config.toml
arch = "dncnn"
horizontal_flip = true
beta1 = 0.85
beta2 = 0.99
epochs = 121.2
warmup_steps = 8000
Rows from block 7, named by matrix and row number. Each number is 500 + 25 x the weight over its row's rms, rounded and kept within 0 to 999. All counts start at 0. Numbers have three digits each. After the name is the row's rms in percent of the matrix's.
# conv: 3x3 conv (model.blocks.7.conv.weight, 96x96x3x3), inputs 56-63, a 3x3 kernel for each
conv.53 094:530500479492495511514481497525494496511562536498544542457527516471486449464538504545511466524488489530478483541505473532503459487498467493527519481483502529517519503493495473489493475472481492520505491503467514466443
conv.54 103:487490473486486458472487463510502507496510507498499527466434455496478495499463523447458464469462463484496516548504510547512521549478480547491487534486461475473488611514493534510479507497497466471505456490472452509495
conv.55 099:473484491489480479488459451522514505526526546516499505511481430523507478507532553514497484519466443491462464511464483539505523548521552468500507505505489491505507513461489484454469470484493486431409501472456487504487
conv.56 100:511499500476511524521506503485467493517512474508504497562551568539531502503539510506454428509498474508505488476512539513540515522532498501521551519504522527483436481509483506519502516513493534478523500493533528466508
conv.57 101:511498499511481505517544533467427478522513516526482476527494502503510473487480491527507498508511538516540553511498541504498527532521503510519516496510489512512515438485446522499487510500449501534477515531495509491542
conv.58 101:490498494497481467520482434514508489511509487493503504483473497479481528513525535515527519474515495444499505505506487504509470487500479543490475517494510504492491509517471523499499516494518486525455496504468512507452
conv.59 093:482510526479503532478518482497504502515510506526518521491446454475493453442502514492493505519512507530520485519472467531498480527547536508505491494471486521521456546528489504511488515515513527504519540522524494499498
conv.60 101:466534514469513518460493499528525499489498471454468498479479462464517511492496444512518497499514522502480507509540452496496482518529551483506509487494458485474464509503513530508528450481509495518495497493510487480500
conv.61 102:500497515499513526503495525518513480505492489488485509450452441537483497488507505513492506486493518501489500455439489479486517552520490511533523447514502482488533538526507489478520498485497523490536498534500489512536
conv.62 101:556539493494515522489478493512510481533526502518505509562519513509490472516502456508523506518529482492514502524453490534510492485503492427492567486479526495483463487485521506478499508537543526518474496491489517507492
conv.63 094:473519496496510500510503490506500502499493498511508506519507515486508522494507501476489516519490484525489503468486503471502497513508492469505484456502464481496478546497536481491485480489456505518504503508497519513481
conv.64 103:504525487517507460485484475500514523504510513503487497524502484519481479489475478494482475496490506474497525439526463465502514507503509458493531474486474468496471514489496531503451500471428470475440512505488478505472
conv.65 101:481462472479477481476483464487502499485499506480498512463503510470480494558483481515510498510503496498457479433478456464490490492514518490516524520485532529480488498479506496487495496499494480489465485503465526513486
conv.66 104:447488521467482504484485460476491483454488489526534513483498552498516526504496492477465486462489535481528560519547552508512560512489535495521510469521474502530504520503492521536526509520497513521518516529529502481516
conv.67 097:544515506499500531497490535475489539560543505566512472554538455519521489505509492468526472479538483510524469581502475549508471479504493436485496475480505460486472469480515510501522511524498489516475436524480427475493
conv.68 100:498497503514475481497479463518518486499508502507515506508485485545506499518494479505512510496504505483503491535510507507481493493488474494497486512510470451501466506509490487529490480519485528533515511508493516528467
conv.69 102:391450496435468497457437500526534518517523505510502511522552497517504492534520506494486474526465479487476489545514509520498498516485500435503502450488502457475514511460534502504472484518476479507513492510505488511478
conv.70 103:559518501494489473489475464505490485508521526492484505512508527514510504508539506505481472506488523492499539483496493485513471493486492513516505475504468493469461519519516517509501537533524516500522504520475501530497
conv.71 102:509485493500477488463451452495496494507507490514525515509475499528505529539527510537516506483489498470487520540520513512479493511484481511530467507494457414449444500489497509495495522526510481514472493522492508505489
conv.72 098:429493428494518485476528497484514512511508525518531522533506474538506472498486471472463462517495473527521491508491458533540498517514501522533541512496493519503414523554550463490503487498517500485461524528519522514453
conv.73 103:497522480480504496537502524519525506498481469462493484507480498514491489539505475518531494520521492506463463463484493498530526517501503505513513496495482486464490457486513492529527494556469535496449528504502526552505
conv.74 099:513506472519504501522512516510495503491496505529553536549543522542512482487506477525519508488491511486492513519541546481536533463525519498501511517496510518496472463466479474498496450489490511489518503473515516467522
conv.75 099:461465440505497503458493489517515515518514496491513521544552535497482478531534513491478467512523501515534539478482487509495507509506509486542544493483475485490452494520565488500533510514510530524503517507475506514460
conv.76 095:506522500521494506505486483483493532446439480590503474463488519485500487439487518493525503501533516511575501488457528506500509512541496493500498475462485512491507519542507508511562527501535525506479510501517523489532
conv.77 100:487515514502521511486525534486492487496501510483477504490493465523532536501513538501516496474499487461500493504522502509521511498505477432482521488500485461435457499463501523491502486505476477545479477543467445537460
conv.78 100:494490504450510488484530470510513513492485491490476495464506524495489513474497483512474485482483481507491494501528517471482496499494557488499481491549495459468439455487497505482491506522523480526522507483500493490515
conv.79 101:515536490519527481508514485504493509503497484523505472515541505526547540510531508519494504511519530520513516478493439508508469489531502498433472520498501518468486484496441555528537501502521489495494513514494510518534
conv.80 099:528503491515517502508493478488507493512482481514522523484481522493458533533504553503512518502513489503495486493481490519499511508504538469482525456511536467490487504484523520473512501476532491523495516527483483466456
conv.81 103:473476485473475490488480532427351370495527545412446453504520487499516534520507527481457489466472486501504517513497487537496459532501462537534535505487501533504522472491494515478487471475469490544557490502527474513524
conv.82 103:554504504524488513513481542518520503522516495522517525518512494474492478521529496495493502479469472487459477476515468497513447494520454456465505502498556529511522508486514519511504491478426504525517493504490474512495
conv.83 100:466457477502482483483496468471477459465471500543549509492472483490517462517495500482473502472461511502538560515521523503511511506516536514496465463494458481502529494522486521509493509502492501505484517491479493472497
conv.84 102:489494541484475516451450447526503465506512529439480480485483498524499507521489522482481480491476499478482510490456503499511520503521528464476509494489505427501508480502491492514473501486500497480544518496517512518511
conv.85 101:503492498507532493532521509408464501501527471468475484522493518531486522533548497479463456467475497458466496431490521498450514466442483538492466497508484463438503489492473490491508489509471501513490508507503502479533
conv.86 100:482444453438473501414461487487498495539532501528492502566540515478477462468459505518523516550523508509499485459454462482451449557533481445505501477510524442461494458453479500484503485502512470472480541494507491512514
conv.87 104:542480515495489491481495491503498507479480509517499510519493504548519498519522552520484485493451510460464524493495506487492491506470459508494535491524494503515533495456477518497499513482495475547501455534482477506500
conv.88 102:493510503475504482508542528490506517486474473515507482512514481501496501531526481491496459490505504509494499441504488454488507537531474551529480515528520519476513472473492513493493523492455472463535478466510494507517
conv.89 096:522513525508485501543479535416452426490465497530548532513484479493503474514495471461450458452398417483453496472507548517477548488447487496492476524525486461514537535508495507495446509531514486528557498479486490505462
conv.90 100:442454493463488499499515502483475478520538515509520509499512445513535527513515502505494482519530533516533508509494487512498509510537514510500528510504510513472475507483514459463503444474508485528489510509488488510487
conv.91 101:505504499484528459484484482503525499516506504511517521494493505482540553529499532508506516501501500487494526440464451487483476533519492513488492487482469467444472493486464523528515461482499448452477544505499499528491