{"model": "image super-resolution model", "dataset": "capsule endoscopy frames (Kvasir-Capsule)", "train_examples": 42238, "image_size": 40, "grayscale": true, "crop_scale_min": 1, "horizontal_flip": true, "translate": 0.06, "task": "super_resolution", "loss": "mse", "scale": 2, "arch": "dncnn", "norm": "batchnorm", "activation": "relu", "depths": [12], "kernel_size": 3, "stem": "single", "widths": [96], "init": "torch_default", "optimizer": "adamw", "lr": 0.0036, "beta1": 0.85, "beta2": 0.99, "eps": 1e-08, "grad_clip": 0.5, "steps": 40000, "batch_size": 128, "epochs": 121.2, "lr_schedule": "cosine", "final_lr_fraction": 0.05, "warmup_steps": 8000, "weight_decay": 0.01}
Rows from block 7 of a small image super-resolution model, named by matrix and row number. Each number is 128 + 32 x the weight over its row's rms, rounded and kept within 0 to 255. All counts start at 0. Numbers have three digits each. After the name is the row's rms in percent of the matrix's.
After each channel's rows are labels from the 100 images, of 14976, where the channel reaches its highest value: "colour at peak" is the nearest of a few named colours to the mean colour under the peak. Only what is clearly more common there than usual is listed. The data: capsule endoscopy frames (Kvasir-Capsule). In brackets: how many of the 100.
# conv: 3x3 conv (model.blocks.7.conv.weight, 96x96x3x3, each kernel summed), inputs 0-95

conv.15 090:108135138103107138182131138084137116172185125154095140088185119105112153172055095078091164173184153122144083137109126132068086168137106129143146104114067126114138105130086108193108117097159138048149112145126145145161105174116093125126091127126151148176192120167097120084147110089081140076
colour at peak: black (42)

conv.73 090:178119078137116072128182094169147135113141141081085096119011158109098143157132188131112068130129102128162151139100085138116158150121063129157128106105151131158161133101143106128130133108135161146102133100145105143144109133114087101131136113168141170026145181146094186097160101123135150067
colour at peak: white (31)

conv.11 100:146110152068117130160127064116114086062089145152136142095085163151174158146179126065054103120156139133115165152139170147123111109113114165128107079135066156064116127127191049196144171052089139133133151106150096112139102123134124154099116107134143121087093156122086094116136139117128139161
colour at peak: black (26)

conv.18 130:115147143143122018170112126146142187102255140122113132130060120123121127159106129108097127096149085105147139141140096116146076107121129120224069148088140133098149099149156107134133124113121116068097131208131140127130110111155152146122112128170125104123098116144124107124111157167112075128
colour at peak: black (49)

conv.3 098:091080136128117041135151141111135090107093174112093134046119096132078132117137082135170132090148125093165085139137086138106094121112146140094213095125104140095117138136131128127129106094181071133125128129158128194098099110108080148139128123115123137165130063092154105181095090121092042086
colour at peak: white (76)

conv.86 096:155134151125164187131083134097107123114152075153114067144117171156122144154111138098195163110144145141105110148116156083132179157137105117156139122125194129157148155089018152119169073083089122074128135089154107119136039148062090133130152132123122089122102120128150106145109117147142199142
colour at peak: black (34)

conv.30 087:156134109142154174176103130127172196142136164105175140170096114098161146116122173116064135123070083121175133148147142115220139157100167136136111091177135134155184097132141081080093143150128102199151138120089189135116117144164112151162125160117147120094093173133077101198149152143115141102
colour at peak: black (73)

conv.34 096:115119085113113105191116157143106113110102127132095151173102139099065117098093072146148139116115157160158114149143116138125035080076126117153036125137186127122095104139140144119077054110106118192122112163102111157128164113083158173144117105137126113069150071100130143070107148128158101084
colour at peak: white (37)

conv.93 103:115157095152135076133136147134163120128131139151000101102123128116120133083161162121117132147109099066122154131163124188122086137123048121076148128130101114120144096137116156143201100124155158203128120073134096155178126118137116114106094158139118145158137155123139152153141124113114084100
colour at peak: black (53)

conv.95 091:098107088093083076155159109119142079156114037055121120119128152182155096129100164116151111101128101086093181167096119165107171135135106124128116144131140143100091109194103121113221133087070132122122134155146116127128110168061148119107058135088100123112115138078136180159102123100108138147
colour at peak: black (70)

conv.1 085:052148130143102144067109120108126115122146092209123098087164118179096127160146140196153101145095138169087119104159064123096102148159096139128128143096065160108151096099145138147104141136078154130120121179141099070130172111096123123108101138124065154119106118159114083179082114130062088186
colour at peak: black (46)

conv.42 094:119163131158085181173086143088167114158132098138134121080124084088147127066112111109108064109108081154097192099070106096129169125089114166132056121133115163107116137099116114174134129083060147099139129120139107105114106136098184112117154139049170143061147088113116116075123106135156082144
colour at peak: black (36)

conv.81 113:143166141142136163129135122089180100162145089128151137163134104109174129095095151092110136135139113160119118145130092121099129153151024117149112127107152123115124163082092000160093123171087162101073118098136028112141093140120131128159143143098126156135107137142090155089188171104126130109
colour at peak: black (45)

conv.32 066:119137056125108072140139162128095062121134150116105018136196130111135189117134151133084093137102131148131097090133135109202154138169171147098104066084102114097168164165126083185145093163103104144122118099131172123125116105149125120074125157083132133155111094083106181129094104118113118139
colour at peak: white (34)

conv.92 127:149101184139148066121139158167127075141123174105117110117162114114094151098120125122135100088145074133114119079182141105058133106094167100102131159148084107097163105183063102058161093128134104031138098142103156122107039139141097107107153100095109130135130098110113133145161089158106096098
colour at peak: white (31)

conv.62 101:134046125103070135151114119091097084167173152160119145120096141103136123123188082118113031090166170158113113097095128095079176138149159152136099178114095167131133140128152157140150123103147131180139111125164158093155190069056098168103133132125103163147152139123151097102170093096090112110
colour at peak: black (38)

conv.89 088:135069164069145077095112135142194142144082074124226134121106124135120060133101180127154085120147147124138108163075139144177096149144161137125147156135135118118111097124165080103000124131142126172104120132132147123105121159163114164112153128121091151157122104141120158131083112155121124107
colour at peak: black (49)

conv.67 086:147081106145111106108136125130137122122138144094100142145096134083111151136093133077092125109147068089078149164055094151124121161145126168125149106097133138124094112108168183156117149057138064145094156172155145135123124110117135164121050090155132096138121142123141093211169048097144045160
colour at peak: black (76)

conv.66 130:131114153139122000122121164122129121171177074116095146129175128119193108117101135174077140076098136122134152125142148126100138108161118123102137114121146121125129097188088117144124185134158159078099149139124085114121087077119099123108130125089070118124139148152111158144090085141140137147
colour at peak: black (27)

conv.82 113:086061110168093100154118131083158106090143075090101099124087122131127172119152158131107058062079154172120154135051098159116117145142137130114120090134080090123084105113162166132082096140111132169146118041157115146091113129138064179110135114091082167080150147094133146136153133109156099136
colour at peak: black (34)

conv.76 112:146078118083136105101153128112165132145092105098035066151115133146109124145137156090136122115075133000138126191107123112149148139131223167128130138123137157122114098121134113099169137108183150116203138096100193132114114137132109100125150111116113141144140114138172165129058140142144123111
colour at peak: black (35)

conv.45 105:125127140067111156122149140146134123136147132117024169123102114167117190163174119134121156117047116144119095209174120115148151101127143131156132120152135110112128114166117206153206114133112134130255143144098191108123097121108151126094109133120138147146132134145128102157133136131130140146
colour at peak: black (43)

conv.87 112:080146117104123101110034172145106150144166104186111143116141052116119123067144042142137097097151124135151155157143087109107115099165112152092084111073104137184072071145123129177097100156109121129098147106132174146149167122144046140115136105126146150100099133109140094160131120099124061141
colour at peak: black (49)

conv.22 085:147156147117114129152072163116140157124081140063139126095149110107182196137124083219146120095067139119109118152079122118122126071161162120100115095145159137090181102141120103135079124096081153159200120103130191155137157118107147112124160123081099106103101149168105187112080094098106085159
colour at peak: white (37)

conv.41 089:114083085084122074164085145082109153113151115143152115116102082117175145091078112141110111120126148074106171119126103084097125095140104217149129052114130112092117152161171099164110130114070074117099146125103146122146111160102138145098078118083160091122186199116148167089101076125106115080
colour at peak: white (41)

conv.74 118:126069118084152164135169105140176124125156128163103056115109141147132124063117154134155119121136102114111152120082167077109061165141099155100131205161147131128120157078144158158136170133078132139082108123115090102146058167103156167124134160150154116145186110156179202152155099113159189118
colour at peak: black (59)

conv.57 108:105159175117164137094153164129180142143148071145045058127094119115184080135054185159120085148149122082121091135100141155110114134132062065132145139158097111140123136105156101118184167150081155184102107078146081091090129134206126136153126148130151098117143112121149121163133143136148158120
colour at peak: black (58)

conv.7 095:153149190117132126128126087126105116108043168138117097143138183146168076140151127102152124126175116100085160141091152118228125077142148089095144173106142076128184165107109070133076140132163159161143155140145166117156128175196132121103069139106117150144130134150149114076104087187126115130
colour at peak: white (55)

conv.88 105:126092119203138051101153153097141134126112104123083131148160133147180109118109082181137119043062163129143117124071092166207093146121056163106098073113099120105100145155141113141112106167100111117125127135163090136126108092158192132141153149104083098076139152094098153154105150130129135086
colour at peak: white (60)

conv.48 091:163035081087106161097054136095092125144167107147175131195166129099113136090093109096112114099067105140149095108158147092076167047150146126120096118111187147092124117114143131113148080109125106150126099099131126151146079074108104165158102090147101131114140103142182134129098103127131188167
colour at peak: black (28)

conv.19 063:135155139155178180115171104155144153182084194127195000122160143123140058110143139130166089159152132169142143171106127106085111101127095116166075153134151124148102096127188159147097108134111030132117170124157084149122127124162147137180137142119129130109123115143120113137117162131120134128
colour at peak: black (75)

conv.53 108:127173167155160110106085130137082082101028168128220208148145163087119175131146148120144125125123180213133118187139159108137145110079155144099090114141104149136122164151128183104132119146095102135168098081185174116117108148157116133168129123146120135117104141114134150148185133100104132108
colour at peak: black (54)

conv.69 097:108127153073110174171156121107074108080116099126151145182151120094085115091122090109170129129085088148144119111136126104117105105119130101078147143124135130112107103109009174174088155072115123104121145080147149125084099137101096158138133092119086107109158143105202170097109082121120043106
colour at peak: black (29)

conv.83 113:137147137079110151106126113121138099144140058121117078117077124103170098114123218096094070186142086030115159136095134139120106121148182145088126119145145113100124122113078113109128166102135111092152111101111189145129097123051097120098137176080184114116108147105127141117061169135109173128
colour at peak: black (70)

conv.56 113:132094099106165089105130115092162154082135106136087066099172114136187097118120106098122107059136083110175119160090103134150097123155187173139122105095135112082062098109142116211093168145134145155101145113145142124122083121148176109102103178098100116107142138121170132170086187067146148071
colour at peak: black (25)