A small image super-resolution model, trained from scratch.
Model: 1M parameters, 40-pixel images, arch dncnn, norm batchnorm, activation relu, depths [12], widths [96].
Data: trained on capsule endoscopy frames (Kvasir-Capsule), 42238 training examples.
Rows from block 4 of a small image super-resolution model, named by matrix and row number. Each number is 50 + 12 x the weight over its row's rms, rounded and kept within 0 to 99. All counts start at 0. After the name is the row's rms in percent of the matrix's.
After each channel's rows are labels from the 100 images, of 14976, where the channel reaches its highest value: "patch colour" is the nearest of a few named colours to the mean colour under the peak. Only what is clearly more common there than usual is listed. The data: capsule endoscopy frames (Kvasir-Capsule).
# conv: 3x3 conv (model.blocks.4.conv.weight, 96x96x3x3, each kernel summed), inputs 48-95

conv.35 084:63 52 45 55 59 35 50 52 51 54 58 74 64 53 46 51 44 57 28 70 58 60 35 44 27 77 51 42 38 41 39 55 33 42 59 54 56 40 64 45 53 54 50 33 45 42 52 41
patch colour: white

conv.34 099:72 71 36 61 44 47 43 61 38 53 54 35 68 61 42 68 64 62 56 73 62 61 27 45 58 55 53 46 43 36 44 29 60 57 45 29 57 33 58 38 37 49 53 50 34 32 46 39
patch colour: black

conv.26 107:32 53 63 63 43 28 32 61 52 54 53 49 62 52 51 44 42 40 58 49 44 35 47 59 43 74 50 61 27 39 50 64 43 66 21 69 34 61 54 43 57 50 73 47 32 54 48 76
patch colour: black

conv.67 094:57 50 54 72 66 46 49 52 51 58 35 37 62 29 63 60 31 51 48 75 52 42 17 48 59 53 57 45 46 41 58 31 59 46 52 15 33 68 47 42 45 36 33 49 33 33 40 48
patch colour: black

conv.84 095:43 66 55 56 36 24 31 58 55 52 46 00 71 35 44 46 56 56 61 50 54 55 36 64 57 81 52 51 60 46 52 43 53 46 60 46 41 48 45 49 49 54 50 38 50 47 43 50
patch colour: black

conv.30 090:41 23 59 55 37 28 63 56 37 48 39 57 48 42 30 57 53 61 49 59 56 49 66 53 67 47 51 64 34 29 40 51 37 56 23 68 35 44 33 63 55 36 44 40 47 69 48 48
patch colour: black

conv.64 099:57 77 42 48 63 56 37 37 41 45 59 49 45 62 57 39 61 61 39 33 65 45 58 74 55 32 37 48 31 44 34 72 38 67 24 63 56 60 39 52 14 46 54 38 30 54 67 48
patch colour: black

conv.9 095:55 60 51 51 23 36 40 51 65 57 42 59 67 26 38 55 39 60 49 56 50 46 66 61 47 56 60 41 46 55 50 57 15 53 62 33 56 50 66 57 21 52 59 48 53 42 43 55
patch colour: white

conv.1 094:60 66 55 52 20 57 49 47 62 30 71 51 52 40 57 40 46 59 38 40 50 42 34 47 52 49 30 25 59 71 59 71 54 50 55 39 46 55 47 54 46 28 35 38 32 70 55 37
patch colour: black

conv.47 100:61 52 33 59 54 44 43 50 49 48 57 64 45 52 45 40 45 42 42 56 76 60 52 28 45 34 38 15 34 71 38 44 34 31 50 62 55 51 42 38 52 45 62 61 22 33 22 66
patch colour: black

conv.38 098:61 40 55 46 55 25 62 31 37 42 25 59 27 43 43 58 51 45 35 58 50 63 42 35 40 56 36 70 60 47 46 57 41 47 54 63 60 54 39 54 25 45 66 52 43 52 68 45
patch colour: white

conv.94 113:49 50 51 44 50 64 53 46 97 49 68 59 59 53 47 45 59 56 63 45 40 42 55 59 49 31 24 57 53 43 33 53 35 60 63 51 58 44 40 39 52 36 51 66 39 56 55 86
patch colour: black

conv.92 101:47 47 48 41 46 52 48 53 96 49 44 30 71 63 36 44 61 67 51 55 74 53 59 45 53 43 20 66 39 48 55 36 48 52 68 27 50 50 53 44 34 35 50 65 56 28 57 45
patch colour: black

conv.85 115:65 47 41 33 37 34 51 53 14 59 53 38 37 70 40 66 65 71 62 47 37 70 19 49 54 36 58 59 46 57 58 39 50 51 28 48 47 32 61 44 42 36 26 43 49 49 39 29
patch colour: black

conv.79 103:42 57 49 33 47 57 68 62 32 61 39 66 24 32 59 66 56 59 58 47 38 33 53 36 41 59 47 44 59 37 49 43 36 69 36 63 44 45 49 41 67 57 42 65 44 47 39 54
patch colour: black

conv.86 112:46 51 59 49 49 52 39 19 55 62 28 47 71 44 82 53 54 43 59 41 65 21 48 51 34 57 49 68 35 60 62 60 57 55 69 40 41 79 56 39 33 56 47 74 50 52 45 60
patch colour: white

conv.25 119:51 53 45 33 53 35 51 58 39 52 38 44 51 48 46 44 62 46 47 52 63 45 38 25 53 17 13 43 36 62 36 47 26 45 44 39 48 61 53 61 57 58 58 54 45 36 30 44
patch colour: black

conv.57 114:31 16 83 53 40 58 55 63 65 46 44 46 79 45 58 59 52 26 42 54 53 40 45 48 41 56 65 70 38 57 55 72 61 39 41 57 32 50 37 46 71 44 51 70 46 40 45 43
patch colour: black

conv.0 080:43 62 43 61 79 56 41 42 55 42 45 39 51 34 63 59 66 53 65 40 69 46 46 60 42 69 64 52 61 41 62 29 56 50 28 55 42 63 24 40 59 37 44 15 34 64 45 49
patch colour: black

conv.73 097:55 56 40 70 47 41 44 51 26 46 64 52 37 56 58 38 44 40 57 32 32 41 34 63 47 55 79 38 31 45 42 54 50 43 58 60 46 41 61 44 62 32 56 44 59 61 58 39
patch colour: black

conv.68 093:47 38 43 63 30 42 58 53 42 80 34 44 47 53 52 40 37 56 34 44 53 57 48 63 61 43 52 45 41 39 63 48 53 45 45 28 51 37 58 40 64 80 53 42 74 34 40 45
patch colour: black

conv.24 085:39 57 47 64 51 49 48 36 29 37 43 51 57 56 44 29 69 56 57 27 65 39 48 36 38 56 36 69 33 51 76 44 32 66 39 48 57 40 46 43 35 58 55 62 56 47 48 36
patch colour: black

conv.31 088:56 60 51 46 42 45 63 62 36 43 42 44 63 70 46 35 51 64 51 68 48 46 42 29 65 62 44 32 48 34 37 50 25 42 62 20 45 56 45 50 69 52 55 50 53 44 17 37
patch colour: white

conv.83 098:44 51 49 41 48 70 55 57 63 28 67 24 33 38 78 63 38 45 50 47 38 54 30 72 70 38 43 51 43 55 80 62 49 37 40 28 37 57 50 32 58 59 44 66 27 66 69 49
patch colour: black

conv.42 104:58 60 34 51 50 48 59 49 47 59 41 66 46 64 38 41 63 67 36 61 41 76 34 27 59 22 05 45 37 57 38 38 56 49 65 59 56 36 62 62 48 54 45 51 45 43 46 28
patch colour: black

conv.40 110:44 54 48 69 79 70 39 21 56 48 79 53 63 61 73 42 19 50 50 53 55 35 70 64 26 65 61 52 68 47 56 41 30 33 44 66 54 50 48 44 48 52 53 56 56 66 52 34
patch colour: white

conv.91 103:45 46 59 55 46 65 38 47 70 57 33 90 30 52 51 36 49 42 54 41 45 46 61 55 57 29 35 62 52 53 52 64 46 61 69 68 36 54 49 58 62 42 48 55 56 67 59 67
patch colour: white

conv.95 095:44 17 35 55 51 44 58 51 62 48 28 58 73 48 64 33 44 56 46 43 46 64 46 62 65 34 25 59 57 61 29 27 41 57 44 40 66 61 44 54 68 45 48 30 46 44 38 50
patch colour: black

conv.4 107:71 56 42 53 59 36 35 33 56 53 36 57 58 53 55 36 44 65 47 39 43 62 33 42 63 61 34 53 46 26 51 23 59 45 54 73 42 41 59 45 39 33 44 54 51 57 60 26
patch colour: black

conv.54 093:49 52 25 53 47 49 48 46 57 47 58 63 49 32 59 49 49 58 64 30 48 64 54 43 45 69 54 39 67 38 52 30 52 53 59 65 47 49 51 38 24 47 32 45 56 44 42 65
patch colour: black

conv.45 066:52 48 46 52 25 39 37 49 42 66 58 54 56 56 42 41 50 55 44 91 57 53 48 39 55 49 53 63 41 47 57 49 64 42 52 63 39 33 62 45 49 57 35 59 34 43 57 50
patch colour: white

conv.56 092:48 74 53 74 36 54 42 36 74 39 41 43 67 46 57 39 39 33 56 59 53 42 39 46 27 50 43 26 52 49 43 37 55 40 71 24 46 50 36 61 50 37 40 56 40 53 38 44
patch colour: black

conv.93 089:56 11 45 58 43 31 41 61 34 29 55 77 20 48 41 32 44 65 42 48 31 40 36 44 63 59 64 59 65 68 45 37 43 26 55 46 45 50 47 53 37 45 50 75 67 21 52 43
patch colour: white

conv.10 083:66 41 61 49 63 34 62 56 39 60 26 36 58 64 39 43 60 61 33 43 65 45 29 42 62 48 58 54 61 40 40 33 48 34 48 69 43 68 30 47 49 59 61 44 52 72 46 26
patch colour: black

conv.8 105:59 29 61 52 37 63 47 38 67 61 53 33 62 72 51 53 36 40 43 40 40 65 57 51 47 63 51 35 64 51 43 43 93 49 60 40 63 45 36 43 46 46 51 59 45 64 43 57
patch colour: black

conv.48 104:59 56 50 33 49 37 53 64 58 54 73 50 36 38 27 42 47 70 45 34 47 48 65 40 62 60 40 47 52 52 48 44 48 44 64 47 54 18 61 43 58 48 44 50 48 57 25 49
patch colour: black

conv.37 078:58 49 53 44 74 59 30 55 61 49 72 60 44 36 54 44 36 51 38 38 33 51 31 64 48 29 66 56 71 66 43 40 67 44 54 48 52 52 45 63 49 60 41 67 70 30 42 60
patch colour: black

conv.41 118:40 20 55 39 66 53 54 65 55 43 51 48 63 54 44 67 40 30 46 60 36 58 29 47 34 56 59 37 40 33 49 33 62 65 70 56 60 37 46 46 50 56 19 62 30 54 64 60
patch colour: white

conv.90 114:61 49 38 27 47 25 54 52 39 51 16 54 55 45 50 37 38 66 68 51 63 50 60 39 61 49 24 52 53 50 41 46 56 63 60 47 39 30 57 54 59 67 62 66 46 50 29 46
patch colour: white

conv.32 103:55 51 45 41 41 35 48 36 51 00 73 50 45 55 60 82 51 64 67 40 51 59 25 55 62 44 48 43 54 24 40 44 57 60 54 42 52 44 46 52 53 39 55 68 42 48 53 54
patch colour: black

conv.11 102:52 48 52 48 41 80 27 57 52 52 78 46 77 61 49 60 43 51 55 50 53 61 44 62 47 55 74 49 54 69 64 56 58 59 54 77 66 59 37 45 45 18 52 38 57 57 53 44
patch colour: black

conv.33 106:51 55 49 48 45 25 60 47 25 57 56 13 58 59 33 64 45 68 42 51 51 53 34 44 49 57 55 37 40 50 41 31 51 16 50 53 43 48 29 64 37 59 59 48 42 28 53 50
patch colour: black

conv.63 089:56 49 61 53 65 45 40 44 37 73 59 53 44 42 87 51 38 41 43 73 42 34 42 54 34 16 58 36 53 48 68 55 28 38 35 52 64 60 53 49 42 47 57 54 47 31 49 63
patch colour: black

conv.74 090:54 54 42 47 34 52 37 33 55 34 52 55 54 40 41 40 44 60 70 37 48 48 72 48 22 58 34 41 44 58 52 44 35 38 51 41 35 81 49 59 52 45 59 31 49 53 53 62
patch colour: black

conv.89 107:65 73 38 58 44 39 33 57 70 53 53 44 54 36 39 28 43 62 58 60 40 53 58 51 45 68 39 44 57 50 27 40 67 52 66 46 26 42 45 49 54 31 36 32 45 56 65 47
patch colour: black

conv.49 100:33 52 49 68 42 51 50 52 63 51 49 48 30 71 36 35 58 56 56 49 54 45 52 29 49 39 35 40 46 56 64 68 55 27 15 57 44 53 37 61 46 38 54 48 33 44 59 77
patch colour: black

conv.51 100:51 55 43 45 52 62 48 51 35 75 33 56 47 57 34 37 58 69 28 52 56 42 55 40 56 36 45 54 48 58 56 46 45 45 46 27 42 75 40 55 44 50 54 50 67 43 54 70
patch colour: black

conv.36 080:62 51 67 45 69 40 32 49 42 48 45 45 76 39 53 45 48 71 75 40 47 48 32 67 61 46 43 48 51 58 40 51 52 27 48 56 43 37 39 45 51 52 39 35 55 44 38 57
patch colour: black

conv.52 070:52 45 57 35 58 34 36 34 50 42 29 51 43 54 44 62 37 58 55 59 56 52 58 66 47 75 58 61 52 40 33 51 56 29 43 36 22 64 48 53 47 57 43 40 58 23 63 41
patch colour: white

conv.82 087:55 54 61 77 43 44 65 30 56 48 40 27 61 32 45 49 27 54 56 53 45 42 48 26 43 35 39 51 47 63 45 31 46 34 59 79 54 55 39 30 55 45 32 54 39 32 46 47
patch colour: black

conv.15 104:48 49 57 50 52 35 65 44 27 51 29 91 37 40 51 32 39 42 39 60 31 51 56 54 47 59 92 41 59 57 56 52 64 47 56 57 43 55 66 51 42 67 36 74 36 56 55 52
patch colour: white

conv.61 107:64 64 41 50 56 48 42 43 41 55 60 64 27 51 58 12 54 67 41 48 47 30 48 54 61 54 37 36 54 56 59 30 48 56 57 34 33 50 40 62 31 36 48 26 38 44 36 46
patch colour: white

conv.14 091:35 57 39 55 56 59 58 52 39 55 36 54 47 33 72 32 48 61 42 44 44 54 49 64 64 54 54 55 46 26 42 29 33 52 34 54 55 89 55 27 37 46 59 56 41 57 54 59
patch colour: black

conv.28 091:51 72 29 56 55 30 34 47 21 60 59 66 35 49 44 29 59 73 59 56 37 64 29 34 73 49 58 37 50 48 53 48 51 62 43 48 62 56 53 53 65 52 48 47 55 24 39 60
patch colour: black

conv.66 087:54 62 42 48 58 71 59 47 57 27 46 50 39 58 34 57 29 70 38 55 42 61 53 57 61 67 46 39 60 55 45 71 39 66 42 46 56 54 50 47 33 56 59 47 25 53 63 51
patch colour: white

conv.43 092:56 78 42 42 52 49 53 35 43 46 39 31 57 43 41 42 46 61 49 36 72 73 49 51 68 69 45 51 44 59 38 22 43 39 42 39 58 51 56 54 34 59 58 37 37 50 55 32
patch colour: white

conv.6 088:62 55 55 57 34 41 50 44 72 56 52 53 32 48 58 48 56 27 40 43 37 43 51 53 46 50 49 48 47 71 66 55 54 24 71 26 35 37 69 58 48 44 31 62 50 47 33 54
patch colour: black

conv.20 088:57 66 62 74 35 44 63 43 67 72 41 56 57 41 46 60 49 49 53 64 71 35 29 29 44 58 45 48 52 36 64 46 50 63 44 46 41 33 50 59 72 50 28 37 44 27 59 60
patch colour: black

conv.12 093:53 56 09 48 54 59 51 40 71 52 67 58 57 61 71 58 57 75 50 52 35 63 36 25 35 42 51 41 49 77 44 39 28 44 51 50 55 57 56 46 48 63 43 49 52 40 52 47
patch colour: black

conv.60 093:54 61 40 56 42 00 29 53 34 58 44 43 55 56 51 60 43 67 42 46 40 39 55 38 64 61 45 47 48 32 62 50 22 46 49 43 39 57 38 53 46 52 52 11 50 40 50 50
patch colour: black